From a checkpoint of a small multi-label audio tagger: 8600 steps, 84.5 epochs.
Rows from block 2 of a small multi-label audio tagger, named by matrix and row number. Rows with one number within an expert belong to one neuron, the router's apart. Each number is 500 + 40 x the weight over its row's rms, rounded and kept within 0 to 999. All counts start at 0. Numbers have three digits each. After the name is the row's rms in percent of the matrix's.
After each expert's rows are labels from the 100 clips, of 14848, where the router gives the expert most weight on average: "strongest on" is what is common among them; "lies over" is the class under the peak. Only what is clearly more common there than usual is listed. The data: synthesized solo parts of chorales (CocoChorales). In brackets: how many of the 100.
# router: slot weights (model.blocks.2.mlp.router.weight, 16x192, trained with AdamW), inputs 96-191
# gate: expert gate (model.blocks.2.mlp.gate, 8x192x192), inputs 96-191
# up: expert up (model.blocks.2.mlp.up, 8x192x192), inputs 96-191
# down: expert down (model.blocks.2.mlp.down, 8x192x192, transposed), outputs 96-191

# expert 1
router.2 098:507431440458479486471476519558482469549497565471588491562478500517534530477490514556420425531469479530504532547498543478505528473500541463459573528501461495488565511436511543463457473462552524424459514508484533498494530566483467492518442501490561592503523516492518475481497482510524471546
router.3 095:526448435480421425508451526485484440515500545492538492503460460460528515468531506520387426537464423579468495499524486469484533495504525508412568552525483488481580491461496563508476437459479537464459491519432493514453497542517470522497469483521598557537488514513429456496507498514496441523
gate.5 074:495493515523499552465533556523547501517476580459512516455502498595516511494539487489495529435538471535561516480512479517510481491516481536513522398438463524476491473507428480502492468476560506497490493467549472485441475491481580495510458493503410414569531432454527479474478479468530532453
up.5 079:514497527511483485474528512602540486493530500460538450583517529443561527481502497488471488625482523495488500487464487559519538491526434457471545476509511553551557510499514534395465482472467482488498488587474518486548465483534513499529431512502440434501606479552446498481520440502502505504
down.5 079:448556533581527513527519443565502417489456426541551488528486517605492607569476498499465523500442474520445485589527511526556462475574511490449560527518509540505538490504496475526413442464513471450440511484485558528529524537533546514516467479490479467483487488504502464428556534449471487458
gate.6 056:509532524457484494526538495501504496520467506519510489508492468513507529440423528435536516476525479493478458376554546441588483515535578605547474450483487481508384529538479525510536454540445533461498550431568439492485561470473477443498538508472488433503542471486547500504456489509508532498
up.6 060:457420488505499483514492404497521468532471515457472462468535493578492459528548476568395496495489454513451523497482558545548550475530514453420464467579443551491546434448453565520526474439537446490436453530484545504466471484583537483554453479500517551510471469476448468503563501534546526507
down.6 053:514447484481472481424517527532536461456454518519534541435472468558497500512443525519510489507488493475472465422468521495506561421517474481457526558460448498479525444479478478541526431525521522475453555429482537507442565558451534565493447554469533534559513462451511562458443531527548487472
gate.7 121:507530547532495534454495531459353411476566529508495493502482578471519520487473495513458500559562455521451457532469405492506514503492509533492502518491496444491546432521518568553438437482447523442499508580461500557471475450504530527476535496559509566493509475611505510519578508576492531451
up.7 119:465414493465525518531487531595574555550479471462465448472501479530469532528565490439527474457468514518461546463538522505522507526483476543510509474518491498534482545508422501472575574527452486571542505452539570435501501503513478506567516528439545436512481558396482449545452526414535475601
down.7 133:529578438440492478529561472447468559518565520461582493437493478513503504383507486482526512532529497541543464465474470520559548494475465504495457497550512476502455561508475568551458533446586509436469546469461451493483521431461464508508516447493472483491498440593547524479486532529454542513
gate.8 085:479491523548505476530425515487476468547463511527473494486542430460431607494433501463560508479364461477483476478470599503459461521476493549560463452488495592536534513503472465521516363542475497503470517576479576532469519504595527483486488456449503514517520453454523499526536531517493554472
up.8 083:499451530460533484488430532467442491528555510439463543513565469497499509495399544569510485501470480465442502526509493461501483516521501470505504476529529529482499540484537497527559464517527427519413442544536510510493518507499460504475526527466439559434489511516521465552474532442476489479
down.8 084:496585555509540445586556481462550490577549501480565544499569444533471490472465504445478535519543458486487476508509607514569450501475464449466493475508540535513490459555554518527472511521573477485552420543558522520451512430542502509420499462505542517567466479490514512467546520524548514421
gate.9 055:541456487414532487487492467527445464568488524457468477500511509471549471475490461517455495536401533511439560507522575521554434514570488463504475490502481547477503542498424537508430473491471530489501463497528504593463494534523482446496506447452502447514503482501534490542502603513538467481
up.9 057:467506525499511509546495520441522547470430552580500493510570527472471489551457500590429539466515466545506453471558522480493493459500528462570501492501551463535468548463495517579429441528580530536481555556580455440495505484561561478447519459429530571493504504541444470464529465523530499507
down.9 051:515557524508539437475495500585508548493477551467485491413514519450541475538436487567453510467491479450456532535544423442546470508547521429435527555481457460509608497439482490513423467473570557528431535458542487489403520513538478496532540486477505475505478507484473460468458495539592459522
strongest on: note E4 (100); note D4 (48); clarinet (43); trombone (34)
lies over: E4 (100)

# expert 3
router.6 099:505435499497457491451457501554445500546501548456524529541524485452519530513485465491449433531497474470432543471445501492549522472511599441411574558489487443492527427515528481480447422523453487469444518493467520475518522487551432503451418522536494573520500540490519532505492543461492538469
router.7 093:475480518500413442477458461564500513513539534471541493549500470518536473522490524531383423524474496549448474496508551490557521512526579464449575543503489521512531493472549519498493418486518521461435470578463555466518522515535463496449460520537568579504459529528528457507533476491515526501
gate.5 083:500494504499514562505557555410410477465470477503505439525555542487478568481509501571417532430580509526569508492449518437567474501485519587590462515436501540493492568520483478508537559484463520466594501549502445545508454448458461528511482510490532515457529465484513446466500493492561573532
up.5 085:462508482545511485473530491512532491556480541550491450505516501514536479517400494509416504571424552503433477532487560488419464487406570409495545486518480514564489507472547451553561485470616521504462541557485476563492537551537468492427522493524532516420501466447499517482521465576443560489
down.5 085:528474487524516542502509525513488506520490516556501551478527518470478444476525511473527551506525527451560528476464471514523566491502526543478436444486533528537479520524465482534512543511489448535535497481537504436533465453443498500428474554530425396433561466508585474509483562449529528532
gate.6 074:503509484531509509477561598490632481483534543545534504452466425512479514528552512458509449457415557530562496538467585500464520465490483526556484509470386551500526515545492487514490459495505465503559413529430487562558575487549506466508523494525410475560504542476478500440517575465500508516
up.6 075:556498538609458472544504450499495521463469520524534478599511529537504407500491574533464508562531474523413472416619498443556406446474493474526525541524545511514494516519507483433521564532507587565504461504541496435441421515501464510504495516477499555444560552495497448535464512523515538531
down.6 076:451522505456519522531506469491491439523543474535546496514464496556542517484481462521478500501429520532464486519482532498614465495464537508512492538524499517451497497538526510491551487555503623509473512443489482417444510521453449446576546544512471506541511528567475530513515397533545535519
gate.7 074:509489476483510545514457483408423552543502483516523524473438478466434554482473485513516486423604494487449486477448545468523499521508483466558468481498450478508460551560501457515535468587501554533486491529509490482549576436537562511463536544516482422552512477509446497565515523549531460524
up.7 073:508503465474458556517491530497447547573492523471537535522540488489419533511421497523489475410563477536502494530497506500556569521510518468524448495509506415465436535491550471512488475567507464521511442458547452462453601460526505497518481638547511446551535527535431487528508507514494491513
down.7 071:471469536537477540485446474452515504575501516458488462567463534561442509545502516444442402444435563507513498574504556477426513497501529510534477520461519541505430512525446468534463527409459501523569536575505499517550463448549571426509505475518507460414548489442481475492526519463490527512
gate.8 093:441509498533538513484515478525507520502539484476425498506467487487504452518520484483528571600512550489456503523550515490450556528478448483534499535528562417528515459550561505527593537469462555555537492534487461495491464498449501526446578506473531435446479510440423574520482479495529530548
up.8 099:457519507448520551463499541472506516483541564440469471503516481463507493537531453459499552558488575492491499530546505483463553543545388491530530509574570483531485446562540494553609508469468574506519526494511514501444410488484500522411598466480467441416541542438445525518527504523522550502
down.8 101:507497520515458469446536463457507402532523529510481475557485420515474556530521532523499399498448485510432554458520560423450518466533467572470556562561451441492560504524490505454502449522429452460485593522573583546499471509479472469514511476554450537502473508529478479554469477492543447512
gate.9 152:519480488561478513500508422475509553485488491520494480486505497526529486503441553472470480432532438541489472473551502477530505472435486582510470466499570497548504576573517479514498472528529506501480462490477495519407500539452488494484508599475527556575460601535430531559476577486422445539
up.9 153:460497530435504502514479558491492438546550495510502522508488516476444560483558479546511547531473557423508510515462520508485534531537517411503503531509453510422507439420463509527526510494470478490504553507496470469575495482586511492522498415520477435435534379480564458451537441525528573496
down.9 128:510488508483479478459551509483561497489494567451489515538474508518517612529581480645438501491457467467468534452494497536511460482483512473500523516553514531512495490473466525474447555494491445489494627551509498501501519542527510488581401578526451524544453480494531470479529482446490558544
strongest on: note A#2 (44); tuba (31); instrument: bassoon (29); note F3 (27)
lies over: A#2 (44); A2 (26)

# expert 7
router.14 101:512395484516463474440499478503510426533477583468537503593449507491530548507542474554388426546521486528433476490480557494497506482527519474444571535525468488552550434458456509431502447471462494457418475499521572511514562524539487511503434500481540542538460485517485490551546486530539498535
router.15 096:546490455477450459440479484539453444492474552438558510521453476533542470462509469522434397542454486550430513490515524506505536490488549451436517537457489513487549455425499462505496422466445527464416493531459523486530575500497507485510465453522526562512493494480503481541518456515504479528
gate.5 051:535550476480557495496462466482463509450523496455459491470555559429459518505497449465473503588563467493539497467481434464497494476512390475502429455478564442505457435512469483526563483524453543540566547478420483463529535490474534479513492468472498539463474470479523483428568549468560580537
up.5 057:528506530439477536481489430514498486552459555433519544497508545455505515461505481472509465486533471466468504505487501471537534516480473517583409499498510496559558489570504541448544454565464551522518512456532561550475553531534504506483474563477511452477442585494476513587548574525477477497
down.5 057:516485512520529522529526444578471538500493500488545529535481493461469553525525515528441435444479484455434471521443525519525495523492520515522518493526492490471516486506520497557488415463513444514480566485502454526450513558516492502505492503504563522533422498495573443548474554551523402483
gate.6 086:553534540511486499443445533515527555522493546491453555496523527511412537504473542508532468526544504523511516500494406494535512499517520446476486459540532531526487475487476481565555495486518578524548447452507461477446457514502462514509515513492468579439520520420531497562460533479504460569
up.6 071:430465450448498475510494485498447452457464530482569473540488508509571516480554511508560426526471519548454503544488512475474434525432492574490529489488548474543570538454442475485554548510472519421471541440465588524499595522432510503523467497454538508549437505508414516472484528566553550504
down.6 086:479493541542475497552528482480479501504477450522449506502466434490519434545465539466462465532433519454538502559505532513474502523464541460544459523457468445493476463469493474444547495472554445466482384488491512614485517489528450533491495515548568575524503558531465479502523522504500476494
gate.7 061:538554507491539548567572519488510536523467509492437483466404467475501470498451507487472609561453516527510524545525458513558476516531539534508445499514463576505486459486497503474522521525536527556498529513512472504471520554513461498520500470490506502528482482488474426424472532524535508482
up.7 068:445426538481511421448415509494518471503476494463512556524489504481476575566511517470478403440486518507547467459424500500495537473517489444447510519545530450484579491492489467510511450460539489483469466495502552505523514507545529425475520491501481566465490532536492547576545487520488438543
down.7 068:489467476444522552503543556519523480524486478478514558531438539462496541417507445528446508597529477548529529599472490434439601483476500511439523461556488529528460491506478462533475502420551503471504576525484489451524489538511556483415479561519427482484595478510489554528521509435421512499
gate.8 073:536508489505492470478499486484519516460494511471507529446509441509518441461389532432546471493481532520520488484472496562476520450502461461495419472460534508483401531527560502494547476557449464480526526509554475569506607457507510459413542533539509508609497463544515516535465494544436435430
up.8 077:544547481512519589475464507545474513530515482499496572430486537508475490519433514392466454498523518457529465434503475510540510471535547439543477553462478535530448474495540499543488474531443506558543433418533539491510517483500503531487541455467503529457484543540537444506507538530461481414
down.8 077:445547487496477509511522429429476549483518524451514443505596385503427477521517517531516517439487502519519511507539494499555439463506527497477417542512526518465496573561456553485440564556497490496481582437495532460481536492401526457489509545495459515532501501446457505481492500493480468499
gate.9 175:519555508517543530474417499575473413474489483520504452457506464466519515525554510592475517490501511524524515461481494463536510498495400435500486483498495594516487442422486498535546454505498530584470499487568503418398464550505509531556472518520537549542470489359494535492516439508594463536
up.9 168:525605511488530518451503531594425433470462463476505443480462490535474536518557521547541538492529520517514511528461487469522522449495437450493504467463526663491484431462525501510470463465510527542492454473528481441440479545534493495486508476592511498529458546472523507475482411453554432529
down.9 169:497496512540537525472398505439504482512496466474486486457624556447551496505517398478439451381512492508571567420466516525554502492483434494526442500488513548458535467522461495544464525557544465567460562476537524454552478483465594457495531529489567473509502531467421520464539496536495545553
strongest on: tuba (63); note A#3 (35); note D3 (30); note A3 (26)
lies over: A#3 (30); D3 (26)

# expert 6
router.12 106:562501480531501515553497570467477461436597512497523468471543545468427513519394551513513478513497450470508534531514468479523526535512511502494466534520561501501466525489518530497542476518495492477581478501505541471472579458492495482520461497456488531472554497457497478489515533521447489561
router.13 102:502494534505466476451464437508454395553502512457540539472486480444497487558439525514403423563467465563412545472498500528533471497570553471494544526535535506486566468448451551503475465515542507520427482548479515588462524497500517518512501499520632566520478473451517471556531472529523461545
gate.5 079:487497517558487478525534535553520510549491518514538604466512517460509535493469496473528421563519463468524500476475490486561505488522548499495454486565524494513499515521485519586517561541479496507420409541485466506396512490419519456526472554485529503565445483425427515528459476483558524479
up.5 075:498522526443540527463510456352451509513491459499500432510456503589452468479590486470527534457539551534466461616548558559403502530474456533522507502471473458529484528490548497484507513500505471508551541446458476485563509498547468560509597449489488450475541520561526446498538504509476483544
down.5 075:470469506549485565451494540428500453585510537466507489492514443513542479514584489509487513516504534514458504486528522542480583464423574380452479522525502492524436519504509483524547545486505470522470500465546477518534500463503482459435459512492533485540488526499515494477550502506536564538
gate.6 050:487507521556528518488551457390471507546513580515551503488498473469543517526508486462469510535618499421553508547521548454517457430545418497524496466466423539495493501468511542531469512500529506499483517500505546593500489506479463519474531563563492505527443524447487478484481482489499447546
up.6 047:529463497486461529470519530464460444529443587560530489485449574483513475481488468481473506571541381539522441528487525448436471489480494477555430445482456508499518522513449446466449525499471560509576516519521533501500544436559533547495522542514543498531475465578548508480497518562457448483
down.6 056:447460501458472515428427467487557487451481541512497501503535529510501590575496467500441528521531573553467488470427531530479458447486581524456540518510578458474491563526545472447509512526525507493595515515520487525453534557512504577533435434510493471433469512506489439424507526476474504488
gate.7 087:557472453513504477567577399521493445429416500477533521548553446546503508475524488432404399633462521491506524455525478503506451510468561572486534487466529416466492437508555499520464503521532526476489522540481484553467559502492481512506511504520458454458533508504521461522467431505525579447
up.7 092:533479485478506492547538425530527484497489492461521505594518500582438510483528518446430455619478510423579504516474502534490427511477558555481527482461473439499444436488510525526472525481509560445532527512516478584505520485500471505487497487480484441443509505502552458487495469525466536457
down.7 088:564459540491437474554528456444501518542520485516424490474501518466534534507427459422598484609463516527534517522517530472514458495468437582479467547535442552473453495509472493548453555468496491508489491478527503578534461485483522545494521473555522494447516418408535530511486557517431562539
gate.8 079:485427575505599469494475493543497454475519532559537447498557478443487434477506572487494536502597518515599523489485550492536513449489566498539541543504500457510487522390555501500508545542518480528485536520497464546435479503486508436494486517432460404523510432476540471472488451477554573454
up.8 084:424556446543427521476545423510513564531469480380508500485404536463508548494525454533450483519503513530462520493440473495525479500501557554516478490491384526481546615561508540510533461480472444457524512487496492523506476509512504514499525473516580503468534515570507498558524461484531455523
down.8 086:491493434524444523480508492512517453488563467501494510544518423554553396612507520518447479535505508458548504494528453520482476456528577502439459472489484545471485497506509487487566419549488552493546573515501472459498469438464587460527469498468480446497525552550474489448540477497449550498
gate.9 136:458522509515518507508491529496434581402474483462524455454473479536494571469408463481532533465442528472532504537479543458485472496486487517514473529487532498491494504489512529510504541509466468494518446491545501480561572470509497441476498499465491489460481463542484505521521607519459487480
up.9 135:547495477503482492515469451486529393583545549536504560521524504461494432510575524509500465555541464490500529449515447542514537519537527468506524463507505541524505463501465466541485448499557528500470538512438519501438430548481507561543502466501510513542507532453525534510487420516530474510
down.9 149:487523530430490488508437445572500489385423524491544532482480549572596486450564562533443441504479501516505552518501478530531538474470514498485549538402580530495581539511501515497441493554568497531485470496496480502611453581546560501480495513441532506454477561551470564396436510497479493474
strongest on: trombone (72); note D#4 (44); horn (28)
lies over: D#4 (44)

# expert 4
router.8 100:515488457472501455444472479538470427513472545439569470510492468540530543446465478535435426528500485561472516539509520497556535494521511433460552555501442528511576478466540518461451429525472509414462488469502515545502558585499517494488459512476512527554501482505528472474514508487508481500
router.9 102:530481524510496438493470486484477455518525537512524487510449466490562487468510485557425469557479450536509499531543499485509505474570528512399532515524481508484566457475533511470477435521481499430440479489481517507485503508460470505510471540470488577549468517517505488537464498469535443466
gate.5 143:604514536484477479508474506482561462501501449524497491523534478473508563515586473519538502590466487467479434537418554458437511487528472464436536500477437560492526488583491470510521415538547506525558508570429498529523480510574466442420494394530461477507505477541506490494545465529506449429
up.5 137:608500517500485514531542517471494474456515415509492456544546472454519533551552448520512526554470465461483440556449584485456466514527442458447505512458397538521474502596467491510542470557565479539547515522436503526504515498582479437427523436515470421515492476540526516529532501525494414434
down.5 131:563533481532496483425517517505481516551442472472500505450460437431483465564407539528543463494505457500399529471494552422495499497481554550528518548454463529472515467519479528556497484478410511455520508504477517501462499504535479519524397505491554562503486461512529533471509485482487540506
gate.6 056:531515530520486521532605488477461503464514494548436481500481465481467539487452468530562524482401509462513532545507501523535528495525462490496465489508506471535511505552491489483469487485533481524508471522521531497468526484502518484453524437504415536389527466523522492468522537490484473489
up.6 054:491500566544476518507556521429556491590534507489510491462455443575543615471473533485489516470491537493522581501419567490543510496487425507456469451476559512558449479497517515442516506452544553516520526522504515463563547527525499464535482454474467555476539474524459516444458487501425447464
down.6 056:462578508524491410483496503573497441498464492507504516483417472438488464480492585517515459433525428507483517475552557498511527546494570510478508443485480518493482466481551481520435477572502497466535444524445527507483526517510508502507557504536450517488487457511570523509491483567475474498
gate.7 064:525476473478415533482495523479494554484491524433539450487506415563523541463503536420512530450513527562474493533447486393474566492531486560544510509482485477456497513589472532453552475474543549474507534532505530544492474496515477495484461453498508434545486492448455522541448449473563524550
up.7 060:485493443494512495509408523491536522515473564539502527539480519551441523487484512527475466528566477500467428429453500606534423511479568396485520483468493461485464482472514562530544534490434520531512487505538432508538494531556498471501454505537567475518558518519422483508462476516520501522
down.7 060:516496473485443499560511491542433481500451566496563524476549538576525503462524500555461511475540525522492455529450428481523511501521474565524539461569480559459495533491566516437490495540477547553584559485484485351480521478512498436561493502496439428577536505495481550426444477505497530515
gate.8 183:454497537493487512553494541512534571485511463563507423548447508492567503492609460476468521558454536465489473475500480504467422540544472480495480521491441417593541533476511407479512532551471519535521481448501524439555526517477540525531532508443471590469454553601485489483532473431473474511
up.8 180:452488548513493515545499550523503571458496445556519437575440505488583490477586470451517530562463525488484480469500467505482441540518451478493480527438446392571501522501510414473526537528512518553511494438519520446548522531469544554508524524447488568465462560592483481470524433434461477491
down.8 175:498509503509467511491575514492504445505500509515489493434560493487496486508472539544424507361552385496461521430565528488493494452474537536533491492564543511513481454499439557562428521571506474492530500544503508479448493431534465462505489567527538513569490429465561562449539519478435490486
gate.9 077:500573480459522521539497486493455529424465502505528491476564511496542498500460478523493522463535469551473467431503516525533516531514578585490513478459525490504468526494512496473525520531471492457471478483468505492481599425524540550568462553492568547552448486550379541555500458578480466496
up.9 072:495479515514516488500516462509535499533433527511547529562484506481481509561455514504558550434475534596475562451530532461512483499515427581492481405495511526518500516452499505412561522510507500496530485473517543494485506508545479453500516602513436515554512493538450547499494442536566502509
down.9 078:552526462506498538468534496373535442531475490530484497478503609482427551514459476496448443502504543499510508465444509567446498496504470521500446546513487562521492500505448539635497511512459573437532522575500545519458551507556538522520436442455493445498480476459527434505535483521478541507
strongest on: note A4 (56); note B4 (42); note A3 (35)
lies over: A4 (56); A3 (26)

# expert 0
router.0 106:514475400465431443463451535544469451483462513494541488526430525499533537487504537498421411544475398545392485513527528536518519520472520466483545525471476489495559458469526523487495475453442515413422476461470523512492506507507489521512448482520565521536541449530450470531520464476490486494
router.1 101:458421425449459464475488476556509457553467538478511557540497497537517564536505530527402497523483505535466481489477507480464539523484513531468526528545500475484522512476490526462461474466463547446459510522451498502535553537522488487491442569485556510560476502519474521505515479468521436480
gate.5 086:542502499541502518407504643436480521382484481434477484493509570559430500527487478509499531428513499392454523482459491459460476480522502437471547439537517563524507500495424490538441461446484531488515458550451498453531454494467490457399449487463527500559459518487503496479462525512513535495
up.5 089:478565522504521571515529548497535537440488572527458467502493536509500511587526517484472547470461457530545478519473547462491490486540439534494463438456471542500451490458460473542493501502529515495528500518472510458501483486527472431545536473469480488548506506449431560484473516535501481500
down.5 093:515462483469503527525477577505521567443533454514472544532519548436474411475522568390505434515543496486575501446492470451528500481423452465565524493435508479472381539445486497463492495497554548577539563535557450470497478555471502514487520478460412483476520493514600505556458481473475468533
gate.6 064:461493522531484433495455446543526519484464476377500506519469540478499364497478497514499456501512552475470500500516496491495501519473467498528545521475476470520503523544484465520406510499521487520495463535548441479484488534536512498489491439475520516515404494492509437518495486566504463494
up.6 060:492465466425502407520544540511491510546541516457498534516471549462442518413500494473479509577517491487495511512519558506538578473545459443595544545567518506505540483512543523478354488522477488536467477515491478469554486438479538546496462496426460567402572523507485433520444441535563405484
down.6 071:459490469537523554428472480555527461507464525614514501475541455583512535502532414471605526431550515490537489472465496496526549469507582480494497469449471496499553485452560503539555550480474537440454509529514490492561457494465489480484500531479535527495502440504594606430459511496498494496
gate.7 118:492545472496495452475544538529475495538527599446536578458525447412478467515513486476533592528521523419585537499514478514563534436489469534539470509503477505506444539505482522504433556455481550454491498519484468479501490470495503406551460521463480432486514481513580545473447446503492565433
up.7 102:570472472474477446514486513508526475503506525512431561447490485493567510526496483494552494511555572441614527478461481532510559478546379517552483444516482493516443421466446552519418479494495479501406496558499503543550496512537458381492473485508505472472482478533577523500473407497543589462
down.7 113:457497496461451472450441440545536416518431502519472538489472524484505487437483467516421473447492489541477501502554513516428510515504542498479564530532453541486508464461512502522492395579496598536535483520545451427515479571506528576477546519513503494527485485577557519500551505499496470408
gate.8 099:447469490516506527474441501441483590500551492496501562423522448475428507482460488494522522586469506535514491536485567559518542508504544487482504452476555495497519553476488474483515492503553511480452452469512482525494616430511441494466497542497459611422585484561604513466478455454457528485
up.8 092:492540572547461572472466551451502579543497519468456587487499446464453539484520494501496514538424449551482509480482629504527495538499529560441506532495505500502490567520539547456527508528535505510543426518553494416499498455540463540517409519443470586493555463527548459509552402507510475495
down.8 093:464566562482524502507523480439435432426486450494502490476464542478510540481503557477553430553500549490628581548560503464501526463530448502561465444522504521463458510485582522505475498515640513510515549510511502511480492518526438489487507467515495525498460474513512545506554462537450444518
gate.9 063:487509562532471529489549421447422537460534474498455468430529483506554486526420537490507479574477489529548508500502524458578490497480538536480471440540571511497461535528488512507526534460550520473542553573504482487517506493504472483475427522498541489482451493457482455482481515484532597551
up.9 064:542499495566524508467516406470415521499551486533496460425521472509500530466474512528426492553487478547555576492550482547536545493505531451464433471539487520527511508502465471487449423500452484501499501542569469555572533495498527501529450508524507461504449483475515511477514507491516550515
down.9 071:509498534559500485493499380507502487495469499525514447465456461558503493507515525478444491559476510505527500474475534582544470471516530463436428465588507619509514470474472476495494471505478418408433480577511563517511556545523484416496543524466544524511506478510508526486473552516487511495
strongest on: note F#4 (58); viola (57)
lies over: F#4 (56); D#5 (35)

# expert 2
router.4 096:551423458517473418507456534518518462530492509464545532494485487495518575497446545551398427571496498523477491512517519463502534465485527495420537526523464536530525471454514524491433440478507523414433453521519518545473538560457457503493466547459551573564485515484509485517517572504518434486
router.5 094:496456474527426456480493465535467430540463531488541516475486501494490537469440516546410422561494489565477453527499519436478518515488513479459494551539510495486594524497509523487429422471495516389426486499489510483476524565539430489501446510507605520557452507482481494521550498509533431508
gate.5 111:455466469509509482549550522503558514447490523527528557475513512471602554511465441490592501501478536419528472464446463530468547533556467536573489462427466478512499523519570467559524503481501446558507489508473533443501550514493546477480532425488467489447523469551514554466558465506524566496
up.5 115:440501455504439475509471448466464505452475489511553518492437515549530477463557457475539476396531521501445447498485492483488452514500545506474523513470568453469456573519532471534488546503442548519515489523515416472480525430537507492488548450551550499510463522484529464463506478457511445543
down.5 107:561422554517457548528476476461505491499530548437504473475486549579539453421492513478542472469536507513528573522485505515472546497491472442549544530420509404480516469514522498480499573468418437567510528509552491454539499439489492471604450513490564469441488488491446531508472503454492553567
gate.6 073:536510509585494547531494468489555501503507538423553537443538513538513473522482527565456451551573442496523526503485457528517477490536549446404586452460518438489469518515526505454491521464465529525436475489435466475486466505529511520480436477553501486516531531463448559505530484514569400460
up.6 085:455452544506532543482499417499441539449601520433517583444485529496493502513479472541534482494538535534501485536485476518473494499454545497504509455432534484466451498543498467434532515515535502494497516497528480510498542492508508472521577489513497546538522458477465508462515503566439458487
down.6 085:530430488510501560489512532488499500596496442475493449516516494491553478435487453486535507607541526519440576485453454530423494495504479509540456466561494439492506438547478515438414495412467479447483492572476516514484429423471553459557517475530463493420488495531497472535490513491476485482
gate.7 113:475516515514491445441520455548479477571483564523464527500523530500499506502447538562392502556469455549511515507576559514533400506477564501451530551478535482484483516507522489509537479533451536505530433454549555480485473521508494466444502559481443515541485512422498452500516556507486556452
up.7 103:471462444489451493490497451522482465532442527556407577511512524453587536469498508536410531549504505475453523534500511534465454470465576470474511492508429489490503481544463488501431492540495509458509501549460551484543436547488476507525496511497477515591453471507475552517517493537464575546
down.7 125:437492529509425471452424456552519508372529473493525508564522587495481440525506517505540451471479476500453448501521523508599492542545530480490546571542466467477555504518440532447515620510509527519463533506475478527565519531466466480451556437486543527491463533508518462437528428489494499544
gate.8 104:472541446473512492503520458562458487482462471458485508550470473491547474483426502485527494541435518568534536550488542525454552580486494458527507534517559588500462515442437539465548543450504506497506529488454490486446601491487547507574498440512484487476523491532493511536544450509381540525
up.8 102:513536526479551480512524408548502497473505449581463519524534427456574481474456480430475496530394533494588492494514488499518550542491457467531510504476503592510479554472456534483525476509572458538464545502486540506472539570473500512508549542458471481517535471549513545525532531503477570494
down.8 112:487511546489511425484518457502539461459484511505503460477532561494502578521491506549476495484506465561511489501538500590469469533612505575517531498512411510527521511440500451572560534483493485545478398488486510547512452481507492486490527472538568527563470498462481441419561507492468488545
gate.9 138:495509524610493515458509442477502457575541445474503499492480470542445540488454476501444484522525596449531488573485483448491526453421503489514563433550485498498583581560436451554452413451493517480469482565466472480506525477502480531479508468506475515496505559448490563562472542484476472563
up.9 134:500479523588519580489502397490463469618534487462497522511454544461463510503458545510427467500537558553479489512472451507522524481465488445537529419545503484456503525507497510481531441504478455480483499554491516412537485438515475532488444491497484498507516496518539548559517479493511459544
down.9 126:487496540533524502467469585547525451512502417475522505407549474576512536491506449566564573516498537519481510520558552559451563524488465460504556497503508439503536488563526499452428512433502427482515514531422434514481566468486504525531522536443492409468456466499483534470601497450589501502
strongest on: note G#3 (100); note A#3 (56); tuba (43); note G3 (40)
lies over: G#3 (100)